python train.py --color_jitter=0.2 --targets=["class", "order", "family", "species"] --activation="geglu" --mlp_ratio=2 --fused_qkv=false --drop_path=0.05 --conv_stem=false --residual_init="none" --optimizer="soap" --beta1=0.95 --eps=1e-08 --adamw_lr_other_params=0.00082 --batch_size=256
Rows from block 8 of a small image classifier, named by matrix and row number. Rows with one number belong to one neuron. Each number is 200 + 40 x the weight over its row's rms, rounded and kept within 0 to 999. All counts start at 0. After the name is the row's rms in percent of the matrix's.
After each neuron's rows are labels from the 100 images, of 14848, where the neuron reaches its largest size: "colour at peak" is the nearest of a few named colours to the mean colour under the peak; "responds to" is what is common among them. Only what is clearly more common there than usual is listed. The data: photos of plants, animals and fungi (iNaturalist). In brackets: how many of the 100.
# gate: MLP gate (model.blocks.8.mlp.gate.weight, 192x96), inputs 0-95
# fc1: MLP up (model.blocks.8.mlp.fc1.weight, 192x96), inputs 0-95
# fc2: MLP down (model.blocks.8.mlp.fc2.weight, 96x192, transposed), outputs 0-95

gate.5,088,225,289,255,212,171,168,140,184,192,136,178,219,189,251,135,168,150,286,132,279,208,233,196,263,195,254,175,178,195,155,210,244,139,289,210,214,171,189,217,211,252,161,241,200,192,167,171,197,216,218,288,138,189,174,224,166,219,223,213,294,192,201,175,197,180,183,189,167,125,189,240,231,246,226,192,231,191,197,236,194,236,234,199,178,260,211,167,241,179,130,208,209,214,239,220,302
fc1.5,089,214,207,261,226,215,222,190,160,250,196,228,173,174,133,204,187,220,138,268,219,238,193,206,161,212,154,181,147,171,166,181,222,261,156,185,225,212,247,180,173,216,219,138,244,177,223,201,204,252,151,124,315,194,216,172,230,161,141,122,134,218,234,187,188,236,132,190,185,181,259,200,194,196,160,220,188,188,167,131,268,183,196,261,232,235,164,182,162,203,206,182,159,160,177,147,72
fc2.5,104,251,258,264,173,168,249,205,219,163,228,170,272,185,266,191,170,224,205,102,189,219,180,209,153,141,241,260,238,300,263,196,209,204,156,180,204,229,250,173,220,216,163,259,199,224,224,170,219,214,303,273,167,201,189,201,215,202,176,237,176,201,167,261,177,227,226,182,198,210,176,179,222,190,264,118,181,217,176,226,181,158,106,165,211,230,248,143,151,265,207,177,161,241,166,212,161
colour at peak: brown (64); black (25)
responds to: phylum Arthropoda (61)

gate.15,113,244,159,257,140,238,253,173,221,202,146,253,185,139,160,225,193,166,167,222,187,176,157,128,178,171,162,164,134,177,192,284,200,149,217,166,219,213,197,165,217,278,278,182,131,221,246,212,156,231,239,250,219,200,277,270,217,188,211,224,232,134,174,183,185,204,163,277,201,172,175,123,127,161,176,268,185,201,233,187,258,201,174,196,187,222,204,242,140,269,226,198,225,197,214,225,252
fc1.15,103,119,206,284,185,245,218,247,238,329,181,172,156,102,180,207,199,199,128,180,234,151,282,150,201,188,191,136,174,269,199,229,255,254,202,146,260,175,198,179,168,267,218,232,275,200,229,218,188,184,262,217,177,185,247,224,219,207,237,241,275,139,141,213,268,212,191,231,223,205,205,161,169,207,235,226,209,147,213,237,233,177,197,225,224,198,222,221,174,222,208,215,199,213,237,235,195
fc2.15,097,243,162,215,244,136,202,195,262,264,186,133,214,183,182,218,215,243,162,250,216,188,197,194,243,285,162,236,188,250,234,210,202,236,177,160,149,209,264,196,172,171,173,170,201,240,240,172,215,147,211,216,199,192,266,156,128,186,175,224,224,137,170,211,244,270,176,311,217,258,230,147,229,218,187,201,201,203,219,251,230,164,151,169,237,164,236,220,204,99,232,141,226,131,253,132,200
colour at peak: brown (68)
responds to: phylum Arthropoda (79); class Insecta (76); order Lepidoptera (33)

gate.95,113,222,237,160,290,215,157,231,200,184,204,135,171,146,178,216,147,260,161,182,169,178,138,187,196,192,193,141,175,143,152,196,171,241,244,166,199,149,232,185,84,241,146,234,208,190,232,220,161,113,116,172,230,270,231,201,144,206,196,196,162,195,141,221,191,196,201,167,213,149,207,222,230,144,285,230,184,152,148,218,136,197,255,213,249,231,182,247,171,205,287,196,197,201,200,202,202
fc1.95,105,261,156,174,172,187,170,184,145,179,184,272,165,225,214,264,182,222,195,233,53,199,118,138,214,187,179,193,230,195,153,161,122,211,221,212,156,185,249,203,155,161,175,199,146,232,161,193,199,156,187,154,209,213,174,255,182,173,147,215,162,201,184,241,215,268,230,232,239,182,220,183,210,92,240,205,159,176,237,257,170,227,157,253,217,168,178,289,170,200,220,213,154,231,259,202,220
fc2.95,112,145,149,199,249,234,183,261,257,126,153,195,145,138,199,173,262,210,241,180,194,220,225,192,196,286,187,178,153,172,183,210,205,205,235,178,202,180,184,174,158,202,250,232,239,174,289,234,200,144,128,258,179,256,230,232,198,201,228,227,231,232,240,211,238,211,298,255,180,204,259,261,232,192,168,179,168,156,234,213,246,241,133,248,213,209,256,242,203,238,235,155,241,225,242,261,265
colour at peak: orange (25)
responds to: order Coleoptera (39); family: Coccinellidae (37); text has "beetle" (32)

gate.135,095,211,179,191,184,295,231,239,80,192,207,185,188,201,154,135,188,252,154,208,190,196,234,213,202,112,231,177,166,300,207,250,264,208,222,172,170,234,210,196,162,229,132,261,215,192,178,162,225,222,266,231,131,230,144,171,192,109,260,219,200,218,278,157,195,194,147,175,170,210,187,128,205,192,155,240,223,214,201,160,209,154,204,195,254,165,153,160,184,202,211,224,208,148,182,158,161
fc1.135,099,234,213,146,186,205,220,192,241,200,222,180,219,194,252,198,192,206,200,154,187,169,161,159,209,195,94,269,257,187,210,117,172,150,156,278,230,151,203,165,272,192,253,208,104,141,259,203,132,208,178,141,240,232,177,255,245,173,224,274,205,161,174,198,279,269,230,240,207,216,234,250,204,136,197,156,258,196,203,245,159,168,224,180,173,232,191,172,236,214,186,182,180,213,224,176,131
fc2.135,095,238,120,185,227,285,203,258,163,205,247,226,196,240,98,178,239,217,233,272,234,221,297,135,186,186,192,228,219,133,223,210,212,153,227,188,165,122,138,267,200,152,148,187,195,217,183,220,245,220,195,266,232,174,202,119,192,146,191,221,163,204,207,217,195,193,193,222,171,182,188,192,156,262,184,195,195,275,222,165,278,189,270,198,163,212,185,148,173,170,179,226,149,136,222,206,166
colour at peak: brown (64)
responds to: order Passeriformes (55)

gate.124,107,150,177,191,221,163,172,144,180,195,213,135,277,195,215,243,209,182,191,223,128,214,181,94,219,215,197,76,181,244,137,102,196,264,221,196,181,236,183,181,171,250,206,187,234,266,145,227,204,256,262,209,191,183,255,179,172,236,171,228,257,257,219,247,272,240,199,223,211,180,203,134,194,247,158,162,180,263,155,150,226,202,178,192,161,207,169,251,194,179,208,250,210,189,212,248,190
fc1.124,099,199,237,163,163,237,219,190,169,254,230,217,179,194,160,189,195,153,261,131,215,190,222,294,179,175,193,182,186,192,187,218,221,195,198,197,230,164,201,192,248,199,194,267,216,230,267,225,221,236,238,225,225,183,173,167,247,145,259,207,134,176,238,145,151,163,218,223,196,211,206,183,210,214,226,267,179,255,200,240,176,164,130,255,271,186,295,138,85,141,136,174,131,265,148,217,225
fc2.124,090,156,135,160,222,131,225,197,211,181,181,184,190,168,222,156,207,209,252,179,227,182,175,209,190,217,139,214,158,150,179,304,269,113,202,287,179,192,218,216,194,230,207,215,220,130,248,205,176,104,195,183,283,250,220,255,254,207,192,233,170,250,229,239,105,179,178,240,185,253,224,191,274,240,262,206,177,159,233,229,215,168,231,272,220,180,174,255,215,263,191,174,188,219,211,204,191
colour at peak: grey (87)
responds to: class Aves (93); order Passeriformes (81)

gate.129,104,142,176,134,225,263,199,235,121,141,147,177,145,169,230,186,177,186,148,180,230,152,149,210,264,204,227,189,150,206,260,213,191,252,181,249,199,235,255,122,243,180,240,239,172,207,227,163,221,228,171,125,154,214,144,141,177,169,215,174,160,251,161,209,185,201,261,268,248,133,169,169,218,203,145,251,193,177,204,225,236,290,196,258,234,230,184,167,190,177,253,260,170,188,214,178,244
fc1.129,097,104,210,186,264,208,194,222,179,141,136,183,140,148,227,213,170,213,105,199,190,122,128,237,247,229,177,116,175,199,216,221,204,186,171,189,184,240,234,130,220,141,260,225,176,240,233,219,213,275,191,177,154,212,191,151,115,192,251,242,183,231,181,217,208,217,238,236,206,172,165,204,231,216,121,240,191,149,244,214,229,236,191,216,229,226,145,169,203,201,232,295,210,149,211,263,199
fc2.129,102,178,214,177,265,175,204,179,112,195,182,252,239,217,245,115,185,189,146,257,168,178,242,161,218,226,190,213,163,224,195,149,148,208,168,134,152,159,208,265,262,205,237,182,235,250,201,175,213,195,149,210,171,216,234,215,228,235,173,236,180,288,182,128,227,220,275,222,130,190,188,180,194,210,279,136,130,239,203,212,140,188,175,224,174,177,216,295,193,209,161,163,123,167,206,145,178
colour at peak: brown (71)
responds to: phylum Arthropoda (95); class Insecta (92); order Coleoptera (25)

gate.175,128,138,190,221,160,171,202,217,213,191,134,247,273,216,193,183,195,250,198,209,154,157,174,189,193,198,218,230,131,203,212,189,154,195,145,125,232,178,248,119,226,230,292,168,182,247,151,182,182,154,268,176,260,165,208,196,186,237,201,161,114,143,239,230,300,173,217,196,212,179,121,228,183,128,227,197,222,255,178,170,237,201,191,184,303,215,214,220,181,226,157,198,165,190,129,168,171
fc1.175,133,263,221,191,234,247,229,192,124,248,167,143,85,213,183,208,168,140,172,219,221,222,249,186,181,171,102,190,245,174,190,228,231,156,247,266,166,221,187,258,209,150,151,242,219,181,197,209,185,252,166,182,139,245,219,165,185,189,189,272,236,214,146,138,132,204,158,202,245,228,232,132,182,256,160,172,191,138,264,242,212,219,180,204,173,223,165,192,200,147,250,180,225,191,256,244,243
fc2.175,111,171,163,217,229,168,160,234,257,254,108,257,218,141,166,216,179,238,207,191,173,123,202,165,222,187,221,221,223,195,236,199,185,230,179,105,188,170,216,135,180,214,261,233,229,285,138,247,229,199,236,183,279,185,264,228,140,268,184,245,201,142,184,230,231,227,192,199,245,125,222,205,215,151,252,226,200,233,173,176,308,147,249,243,225,184,214,215,166,215,193,196,159,161,202,244,231
colour at peak: white (33)
responds to: class Aves (83); order Charadriiformes (26)

gate.40,089,196,232,207,208,192,198,171,190,168,184,124,126,274,218,223,169,168,191,215,184,118,155,216,204,159,211,206,141,195,249,184,165,269,176,187,193,191,244,210,227,240,209,217,221,132,177,228,197,98,227,215,140,167,215,256,205,184,219,176,173,225,128,171,219,218,236,154,223,291,148,125,196,181,188,141,229,213,225,267,188,177,176,276,204,107,214,249,252,271,255,193,133,224,223,219,169
fc1.40,094,178,196,151,190,174,174,183,127,233,231,186,114,157,218,235,158,257,177,165,212,187,241,237,220,207,284,187,225,141,159,191,228,257,176,173,256,304,176,254,229,239,216,115,248,259,246,187,231,172,234,177,205,234,243,245,233,199,199,213,170,181,246,243,178,148,259,111,174,183,157,162,166,182,234,204,207,200,203,219,221,222,213,214,240,176,237,175,127,143,193,141,213,226,269,121,203
fc2.40,092,234,248,203,219,160,272,207,191,159,174,149,234,200,203,248,163,226,202,176,195,233,171,210,153,239,204,224,172,109,210,221,160,203,229,261,224,185,230,145,238,200,249,117,198,210,228,211,257,201,125,138,245,187,253,178,186,234,251,256,232,220,200,159,200,201,161,252,239,236,160,228,223,139,213,167,226,193,243,154,214,208,179,194,193,102,104,149,148,258,266,194,154,238,236,250,130
colour at peak: brown (49)
responds to: phylum Arthropoda (61); class Insecta (59)

gate.86,105,242,259,202,195,187,210,186,247,168,249,160,236,186,159,206,209,181,210,164,185,205,175,172,276,226,190,284,249,168,183,181,263,203,205,183,115,233,265,190,135,285,194,191,167,218,177,160,310,196,167,165,191,181,220,196,219,184,145,201,251,191,286,136,233,142,178,189,226,209,200,271,166,228,223,222,219,229,247,219,241,220,186,240,159,220,215,289,179,163,225,222,140,279,272,159,207
fc1.86,108,183,189,190,188,248,202,201,171,196,130,268,214,220,144,187,239,192,250,217,217,194,230,229,120,223,225,142,225,226,242,252,91,175,231,217,242,187,151,195,221,201,176,182,259,175,239,251,150,220,216,260,237,240,153,224,118,194,220,236,206,166,135,258,103,259,176,132,178,244,205,191,212,169,215,236,219,179,243,213,153,225,244,222,246,209,248,145,226,276,150,190,255,145,161,221,192
fc2.86,104,190,155,150,131,213,277,152,203,204,235,148,187,243,202,199,84,219,151,181,180,228,252,177,233,287,127,242,177,172,210,176,240,155,224,242,254,200,207,149,133,224,193,226,204,167,200,230,222,186,169,178,152,265,161,178,171,248,155,168,252,263,193,209,242,185,218,248,245,170,244,203,222,203,180,213,211,238,196,243,185,170,166,246,219,184,222,171,233,300,154,280,226,178,275,170,183
colour at peak: grey (79)
responds to: phylum Chordata (93); order Anseriformes (28); family: Anatidae (28)

gate.118,105,266,254,128,172,168,214,216,158,156,180,218,203,160,215,251,212,164,241,251,257,179,234,240,188,195,202,228,131,200,194,177,103,290,230,173,200,184,167,219,175,237,169,222,192,182,309,190,173,179,131,211,189,172,150,196,255,128,240,215,179,204,233,216,128,171,217,228,157,183,202,186,204,247,231,224,272,107,196,191,202,202,208,166,207,279,171,280,197,216,159,277,187,164,179,161,216
fc1.118,110,119,187,240,174,220,289,253,247,170,188,208,164,241,184,256,230,225,154,220,221,246,204,243,229,220,210,164,200,185,166,173,190,180,194,238,140,73,171,280,204,244,211,165,165,156,232,157,239,282,213,197,195,217,255,135,187,212,173,107,194,158,184,233,227,182,204,191,177,187,218,184,201,176,251,230,127,184,218,251,175,267,129,179,195,250,166,246,223,155,191,211,272,245,232,221,224
fc2.118,095,276,203,195,180,180,205,204,245,266,216,209,249,171,158,210,190,216,225,267,166,218,187,267,218,166,132,183,203,183,214,190,190,225,154,203,241,209,177,137,206,189,213,161,205,203,240,163,245,217,172,120,268,148,210,185,163,222,186,177,107,207,182,203,234,174,291,272,256,171,140,202,219,221,208,155,252,187,189,228,213,282,241,209,195,255,258,191,140,213,284,261,144,184,125,262,240
colour at peak: grey (77)
responds to: class Aves (89); order Charadriiformes (33)