{"model": "image classifier", "dataset": "photos of plants, animals and fungi (iNaturalist)", "train_examples": 155796, "image_size": 64, "crop_scale_min": 0.5, "horizontal_flip": true, "translate": 0.06, "color_jitter": 0.2, "targets": ["class", "order", "family", "species"], "num_classes": [15, 67, 181, 646], "arch": "swin", "norm": "layernorm", "norm_position": "post", "activation": "geglu", "mlp_ratio": 2, "head_dim": 64, "fused_qkv": false, "bias": "qkv", "qk_norm": false, "parallel_block": false, "inner_norm": false, "drop_path": 0.05, "patch_size": [4, 4], "conv_stem": false, "depths": [5, 5, 5], "widths": [48, 96, 192], "loss": "cross_entropy", "init": "trunc_normal_002", "residual_init": "none", "optimizer": "soap", "beta2": 0.95, "lr": 0.0017, "beta1": 0.95, "shampoo_beta": 0.95, "eps": 1e-08, "precondition_frequency": 16, "max_precond_dim": 1024, "one_sided": false, "adamw_lr_other_params": 0.00082, "steps": 14000, "batch_size": 256, "epochs": 23.0, "lr_schedule": "step", "warmup_steps": 280, "weight_decay": 0.2, "adamw_weight_decay_other_params": 0}
Rows from block 9 of a small image classifier, named by matrix and row number. Rows with one number belong to one neuron. Each number is 128 + 32 x the weight over its row's rms, rounded and kept within 0 to 255. All counts start at 0. After the name is the row's rms in percent of the matrix's.
After each neuron's rows are labels from the 100 images, of 14848, where the neuron reaches its largest size: "patch colour" is the nearest of a few named colours to the mean colour under the peak. Only what is clearly more common there than usual is listed. The data: photos of plants, animals and fungi (iNaturalist).
# gate: MLP gate (model.blocks.9.mlp.gate.weight, 192x96), inputs 0-95
# fc1: MLP up (model.blocks.9.mlp.fc1.weight, 192x96), inputs 0-95
# fc2: MLP down (model.blocks.9.mlp.fc2.weight, 96x192, transposed), outputs 0-95

gate.20 101 [115  95 120 121 112 105 131 128  80  89  81 129  93 185 138 113 150 126 111 150 118 101 117 137 125 140 122  85 138 145 104 188 122 118  90 111  82 202 154 120  98 111 191 191 133 167 123 129 146  93 168  65  92  93 171 103 153 177 152 147 110  61 130 109 105 103 101  45 129 167 164 162 121 119 142 146 137  64 137 108 152 142 136 166  95  46 159 108 140  92 119  92 112  93 146 143]
fc1.20 103 [134 129  99 140 123 130 173 146 148 113 104 127 181 159 187 103 185 129 132 188 101  87 130 118  76 142 158 171 112 126 125 162 117 154 160 168 181 157 177  74 128 118  93 158 163  98  84 125  88 137 111 115 118 168 102 118 102 174 115 149 121 115 108 156 112 109  96 145 190 144 178 165 119 160  97 197  43 115 141 129 195 179  97 181  99 116 112 120 106 126 157 142 145 132 179 126]
fc2.20 100 [127 107  56 179 150 156 119 103 114 143  75 202 163 104  99 106 127 120 131 128 150 159 126 105 120 172  70 172  80 122 162  49 141 152 182 136  76 127 108  96 132 119  72 119 134  93 148 153 145 134  89 181 179 137 132  93  97 154 150 123  91 170 118 132 118 136 131 138 118 194 146  86 174 140  98 116  99  79  91 167 108 156  85 135 138 144  80 104 121 122 120 136 100 168  89  73]
patch colour: brown

gate.97 100 [114 109 175 133 155 110 155 142  96  72  73 118 141 110  90  68 172 136 140 126  67 133 113 119 105 113 205  76 126  91 126 102 161 132 153 176 146 117 184 109 155 139 103 115 130 134 110 139  54  73 187 108 153 113 129  65 115 162 129 104 143  93  96 199 166 113 145 176 113 121 170 157 173 142 104 137 109 132 192 104 140  54 135 151 113 117 149 139 143  96 118 146 149 163 115 157]
fc1.97 098 [100 143  84 145  92 183  73 156 109 154 167 106 110 130 114 178 134 123 100 153 114 122 123 110 158 153 124 118 176 115 117 149 122 171 170 118 123 164  77 187 159 135 121  73 115 139 120 119 183  98  87 158 106 139 161 182 175 104 155 159  80 206 139 107  77  99 130  15 131 139 107  84 115 147 189 158 179 144 111 164 141 124  91  98 131  96 117 115 149 128 137 118 105 143 121 151]
fc2.97 100 [168 163 109 149 116 158 153 120 195 122 168  98 165 153 106 114 148 104 221 105 137  93 101 101 123 110 121 119 126 144 140 193 136 128 102 119  87 100 155 105  81 134  59 105 136  89 142  99 119 150  80 167 129  81 113 157 169 162 157 129 150 152  98 161  99  69 156 120 165 138 134 168 108 153 185 118  79 147 118 136 153 137 131 163  80 114 110 133  79 101  98 151 203 102 124  57]
patch colour: brown

gate.25 115 [121  90  69 168 103  73 108  84 163 146 178 101 106 121  98 142 125  75 149  64  86 141 129  86 117  96 122 101  91 101 130 105 168 141 109 176 125 104  81 124 131 143 129 156 159 118  93 133 116  32 131 116 155 103 146 120 151 128  72 186 162 175  73  97 139 145 127  86 109 155 120 147 102 114 166 118 115 143 144 117 139 100 178  53 148  98 137  40  99 122 106 111 109 145 133 124]
fc1.25 119 [167 108 186  94  87 190 206 151 142 101 150 151 196 132 164 142 122  83 113  86 216 129 159 138 122 190 140 136 163 148 121 151  76 136 144 177 128 113 168 167 143 129 100  85 152 144 182 191 149 156  97 187 128 152 135 146  91  59 128 124 107 135 133 122 151 158 163 134 116 117 150  69 110 168 130 120 122 113 163 150 108 148  91 132  96 109 140 165 125 118 154 141 156 109 163 156]
fc2.25 102 [175 120 146 145  68 138 117 132 116 179  90 135 135 127 140 103 130 116 112 170 118 157 133 151 131 118  79 137 136  87 163 117 115 146 109 100 134 104  84 125  96 111 129  75  81  91  98 164 125 141 189 102  92 135 129  93 137 116 129 113 101 175 128 102  62 130 122 193 108 180 142  97 175  76 116  98 145 128 115 153  93 188  48 166 192 152 111  75 174 133 215 157 108 140 124 116]
patch colour: brown

gate.152 093 [120 104  93 173 118 171 171 158 166 116 140 109 130 173 114 155 191 105 114 160 129  78  67  87 124 100 145 162 114 190 150 118  94 104 120 116 100  81 113 193 118 126 108 157 129  52 131 108 133 126 180 118  95 150 122 116 145 129 148 138 129 146 140  83 107 132  75 114 141 148 124 184  80 179 184 137 166  87 166 104 134 124 140  88 187 162 101 158 143 108 129 108 122  64  64 167]
fc1.152 096 [137 165 134  68 121  78  59 158 113 122  94 148 131  49 153 145  91 165 128 131 132 151 180 177 149 161 143 117 158 104 127 165 144 151 119 165 138 193 148 101 143 154 155 118 116 204  99 161 129 114  89 157 133 127 115 102  98 134  87 128 131 124 109 220 164 131 136 144 152 128 149  69 137  82 103  92 109 194  95 144 134 120 132 193  85 117 120 143  84 133 133 147 114 180 179 112]
fc2.152 099 [ 93  65  99 127 129 105 137 126 117 135 209  89 119 133  62 143 156  97  38 143 129 150 126 108 144 132 149  76 149 123 119 148 150  91  73 120 104 194 130 175 136 130 117 137 155  98 143 141  77 109 188 124 166 141  87  72 156 127 107 109 160 171 100  87 170  96 159  88 131 154 175 155 120 168  79 177 145  88  90 115 158 120  99 190 124 133 103 129 126 157 131 167 143  98 125 152]
patch colour: grey

gate.131 103 [131 143 145 151 119 154  86  69 145 131 120  94  77  40  91  81 103 177 117  97 133 158 137 121 133 103 145 140 110 135 104 219 151 127 108 108 157 124  81 118 148 131 123 125 127 128 131 129  45 137 173  97 159  84  78 113 182  98 135 133 100  95 124 102  84  33  87 121 117  95 157 140 112 108  79 114 148  67 157 106 116 179 112 133 114 176 120 154 138  85 153 119 142 109 109 128]
fc1.131 101 [122 146  94 150 124 113 170 157 112 108 162 100 159 103 140 179 105  93 212 195  90 112 152 168 113 113 128 140  71 106 141  60 154 121 123 123  81 128 150 151  79 167 125 117 130  77 125 138 115 108 112 190 114 134 187 110 132 174 142 164 159 146 168 171 154 196 169 114 128 120 140  92 135 231 153 128 153 120 119 168 151 103 145 125 159 136 106 118 171 118 115 129 124 122 168  68]
fc2.131 107 [136 130 151  91 159 135  73 171 136 110 158 180 131 148 154 123 174 123 117 143  74  93 147  88 113 124 124 162  95 119 138  80 134 117 124 149 151 157 133 164 116 131 106 103 178  94 127 165 176 167 125 149 148  93 111 129 149 146 137 169 107 175 132 121 107 200 142 124 117 186 144 108 127 133 245  87 183 134  93  43 176 150 145 116 136 151  97  82 100  85 137 103 176 158 110 145]
patch colour: brown

gate.127 093 [ 77 111 128 127 102 138  70 113 137 107 136 110 116 133 129 125 165 137 149 171 153 174  68 194 162 132 124 157  74 151 142 148 208 189 124 158 107 101  86  83  99 143 124  90 114 110  82 120 190 104  76 117 156  72 150 158 135 185 146 127 114 126 162 145 132 103 104 138  90  90 157 138 204  71 128 152 113 162 128 142 150 158 138 151 126  54 117 146  96 169 133 130 138 159  81 140]
fc1.127 093 [112  84 135  98 146 141  98 169 184 174  50 137  56 151 104 127 115 108  90 130 141 128  82 154 163 216 102 174 110 133 153 127 213 100  99 177  91 116  63 111 136 122  95 129 123 178  97 161 121 120  88 116 146 118 132 125 135 185 156 124 141 147 155 127  77 144 134 143 113 115 107 147 157 151  93 169 127 146 101  98 104 144 154  98 196  96 123  97 142 103 126 175 123 172 126  90]
fc2.127 098 [173 144 151 168 132 135 122  67 112 143 125 104 170 110 132 171 101 141 101 136 126 141 169  94 161 120 113 123  98 107 127  88 131  82  98  91 174 170 134 126 140 125 159 100 138 130 203 103 120 105 115 169 151 174 147  89 156 126 132 122  99  94  96 129 103 128  83 148 153 145 113 138 125 178  74 142 201 207 168 115 144 187 130  72 142  65 112 147 110 187 203 133 140 145 126 189]
patch colour: brown; black

gate.132 115 [ 69 150  81 132  98  81 145 123 145  78 116 139  99  81 104  90  87 136  77 110 119 121 150 138 105 133 135 118  60 116 131 150 143 102  89 180  92 138 137 165  78 152 169 155  65 103 155 151 187  81 141 155 120 107 111  84 129 172  86  66 127  81  73 120 123 147 111 120 184 102 108  98  94 145  82 128 131 108 115  64 130 149 121 128 116 174  78  80  77 109  99 164 136 108 129 111]
fc1.132 114 [205  96 149 131 142 121 123 112  81 142 120  78 119 103 137 118 154 189 140 174 176 137 150 145 139  81 105 146 166 130  94  94 200 133 136  98 138 123 100 115 114 116 107 105 137 190 122 122  79 190 150 169 141 106 130 116 123 100 186 122 119 129 180 142  49 120  97 142  84 168 103 171 132 201  80 144 140 107 119 168 105  89 125 142 109 149 110 162 133 129  58 113 146 200 129 118]
fc2.132 110 [ 63 150 136 144 108 182 165 104 133 194 119 117 139 112 158 126 104  94 137 100 138  80 157 100 121 161 159 145 197  98 131 111 168  53 170 130 147 126  84 108 129 114 166 203 119 169 104 126 127 173 109 143 113 123 124 158 160 152  86 167 122 173 163 151 142 121 109 132 119 170 124 119  87 111 113 139 100  91 163 143 102  83 189  76 119 191 118  86 136 149 204 135  98 121 176 144]
patch colour: brown

gate.163 101 [154 157  90 139 150 126 149 135 164 169 177  71 123 133 158 162 108  94 117 117 137 142 130 101 110 127 143 215 160  96 109 125 152 116 194 120 134  89 114 118 169 123  81 132 140 139  91 119 100 205 156 165 159 135 113 140 114 168 142  75  95 111  78  96 154  67 160 154 113 113 150 100 144 195 150  76 162 169 105  57 108 130 115 117 133 151 125 120 171 131 126 130  79  44 155 135]
fc1.163 095 [ 85 100 140 146 198 119 104 134 139 101 164  79 150 121 183 139  88 123 135  76 155 111 136  70 100  86 162 180 108 119  99 130 127 131 101 152 100  92 183 108 153 150  69  87 162 111 117 117 124 128 151 161 152 106  69 183  95 133 145 106 158 128 110 157 120  29 127 152 110 108 160 120  94 109  98  46 137 173 143 116 111 139  99 102  95 184 156 131 155 142 104  89  77 135 129 153]
fc2.163 099 [158  85 117 161 116 117  51  82 115 108 153 153 124  95  78 153 190 166  86 105 120 203 131 127 146 106 130 135 130 101 182  95 172 102 123 148  99 120  90 154 116 136  77 122 205 139 174 123 157 131 104 168 106 119 157 146  81 164 142 114 143 118 125 150 107 109 108 184 120 151 125 145  98  88  99 123  99  89 104 165 127 133  77  53 136 117 142  67 128  69 152 185 122 165 114 102]
patch colour: grey

gate.148 097 [163 132 142  74 157 195 171 146 101  86 120  79  84 118 145 167 107 145 127 129 227 144  89  74 141 103 118 143  91 128 133 140 124 145  78 142 128 136 132 162 144 165 130 153 126  95 120 164 105 125 115 207 191 183 112 132 139 139 105 159 141 117 167 155 120 146 149 145  89 151 185 137 128 123 138 134 142 195 105 166 179 117 161 116 146  92 150 128 149 113 106  69 180 132  96  61]
fc1.148 098 [142 132 167 122 149 116 119  75 131 146 111 118 153 170 146 128 138  88 128 118 131 120  59 122 120 125  90 110 164 128 106 118 118 109 139 193  64 138 127 135 180  87 123 178 148 102 138 107  89  78  74 144 104 177 183 182  95  87 112 115 156 142 159 112 114 131 171 181 141 131 112 143 215 203 162 143 134 141  76  90 144 135 122 139 176 121  99 102 189  96 153  79 186 129 130 131]
fc2.148 105 [113 104 151 171 128  97 137 109 128 110 157 107 151 180 113 158 155  84 116 126  74 119 161 170 190 119 134 100 148 135  87 157 148 184 161 142 152 114 175  76 152 103 183 130  37 137 119 123  48 161  70  77 154 182 131 157 150  99 131  95 129 166 156 110 148 128 210 147 154 103 134 140 115  93  98 145 121 200 136  83 166 118 135 143 134 153 103 137 146 131 150 103  90 119 133 141]
patch colour: brown

gate.102 111 [128 136  91 185 123 147 159 124 140 116  89 135  65 107 122 135 124 152 112 101 139 118 146 112 163 173 147  99 143 119 192 167 142 112 211  45 145 160 154  92 122 113 136 123 196 120 149 140 109 126  91  85 121 145 120 103 116  67 105 109  72  67 189  84  83 131 131  89 103 155 109 151  87 119 179 126  93 177 112 145  95 111 122 109 177 154 180 137  93 132 139 144 151 180 117  97]
fc1.102 108 [149 182  96  70 148 130 160 119 123 127 141 139 149  88 153 119 102  87 128 138 124 173 104  97  59  98 120  95 170 143  71 122  98  78 128 159 130  84 101 112 104 156 195  94  74 159 142 117 157 140 101 121  98 141 115 108 158 110 146 157  93 156 130  92 152 180 128 132 140 118 133 124 187  97 107 122 160  92 189 159 125 117 113 136  42 104 139 198 209 175  97 109 108 109 140 150]
fc2.102 106 [126 126  84  83 108  95 105 137 129 153 168 134 135 109  42 123 182  70 129 160 143 141  90 171 176 114  33 171 100  77 131 162 104 109  87 101  73  95 139 118 128 120 138 134 123 167 101 121 128 144  37 150 141 126 120 148 115 110 160 137 146  60  75 112  98 133 109 150 124 107  89 204 129 115  71 160 132 152 100 141 156 139 165 169 152 106 146 116 108 110 149 132 124 104 123 156]
patch colour: grey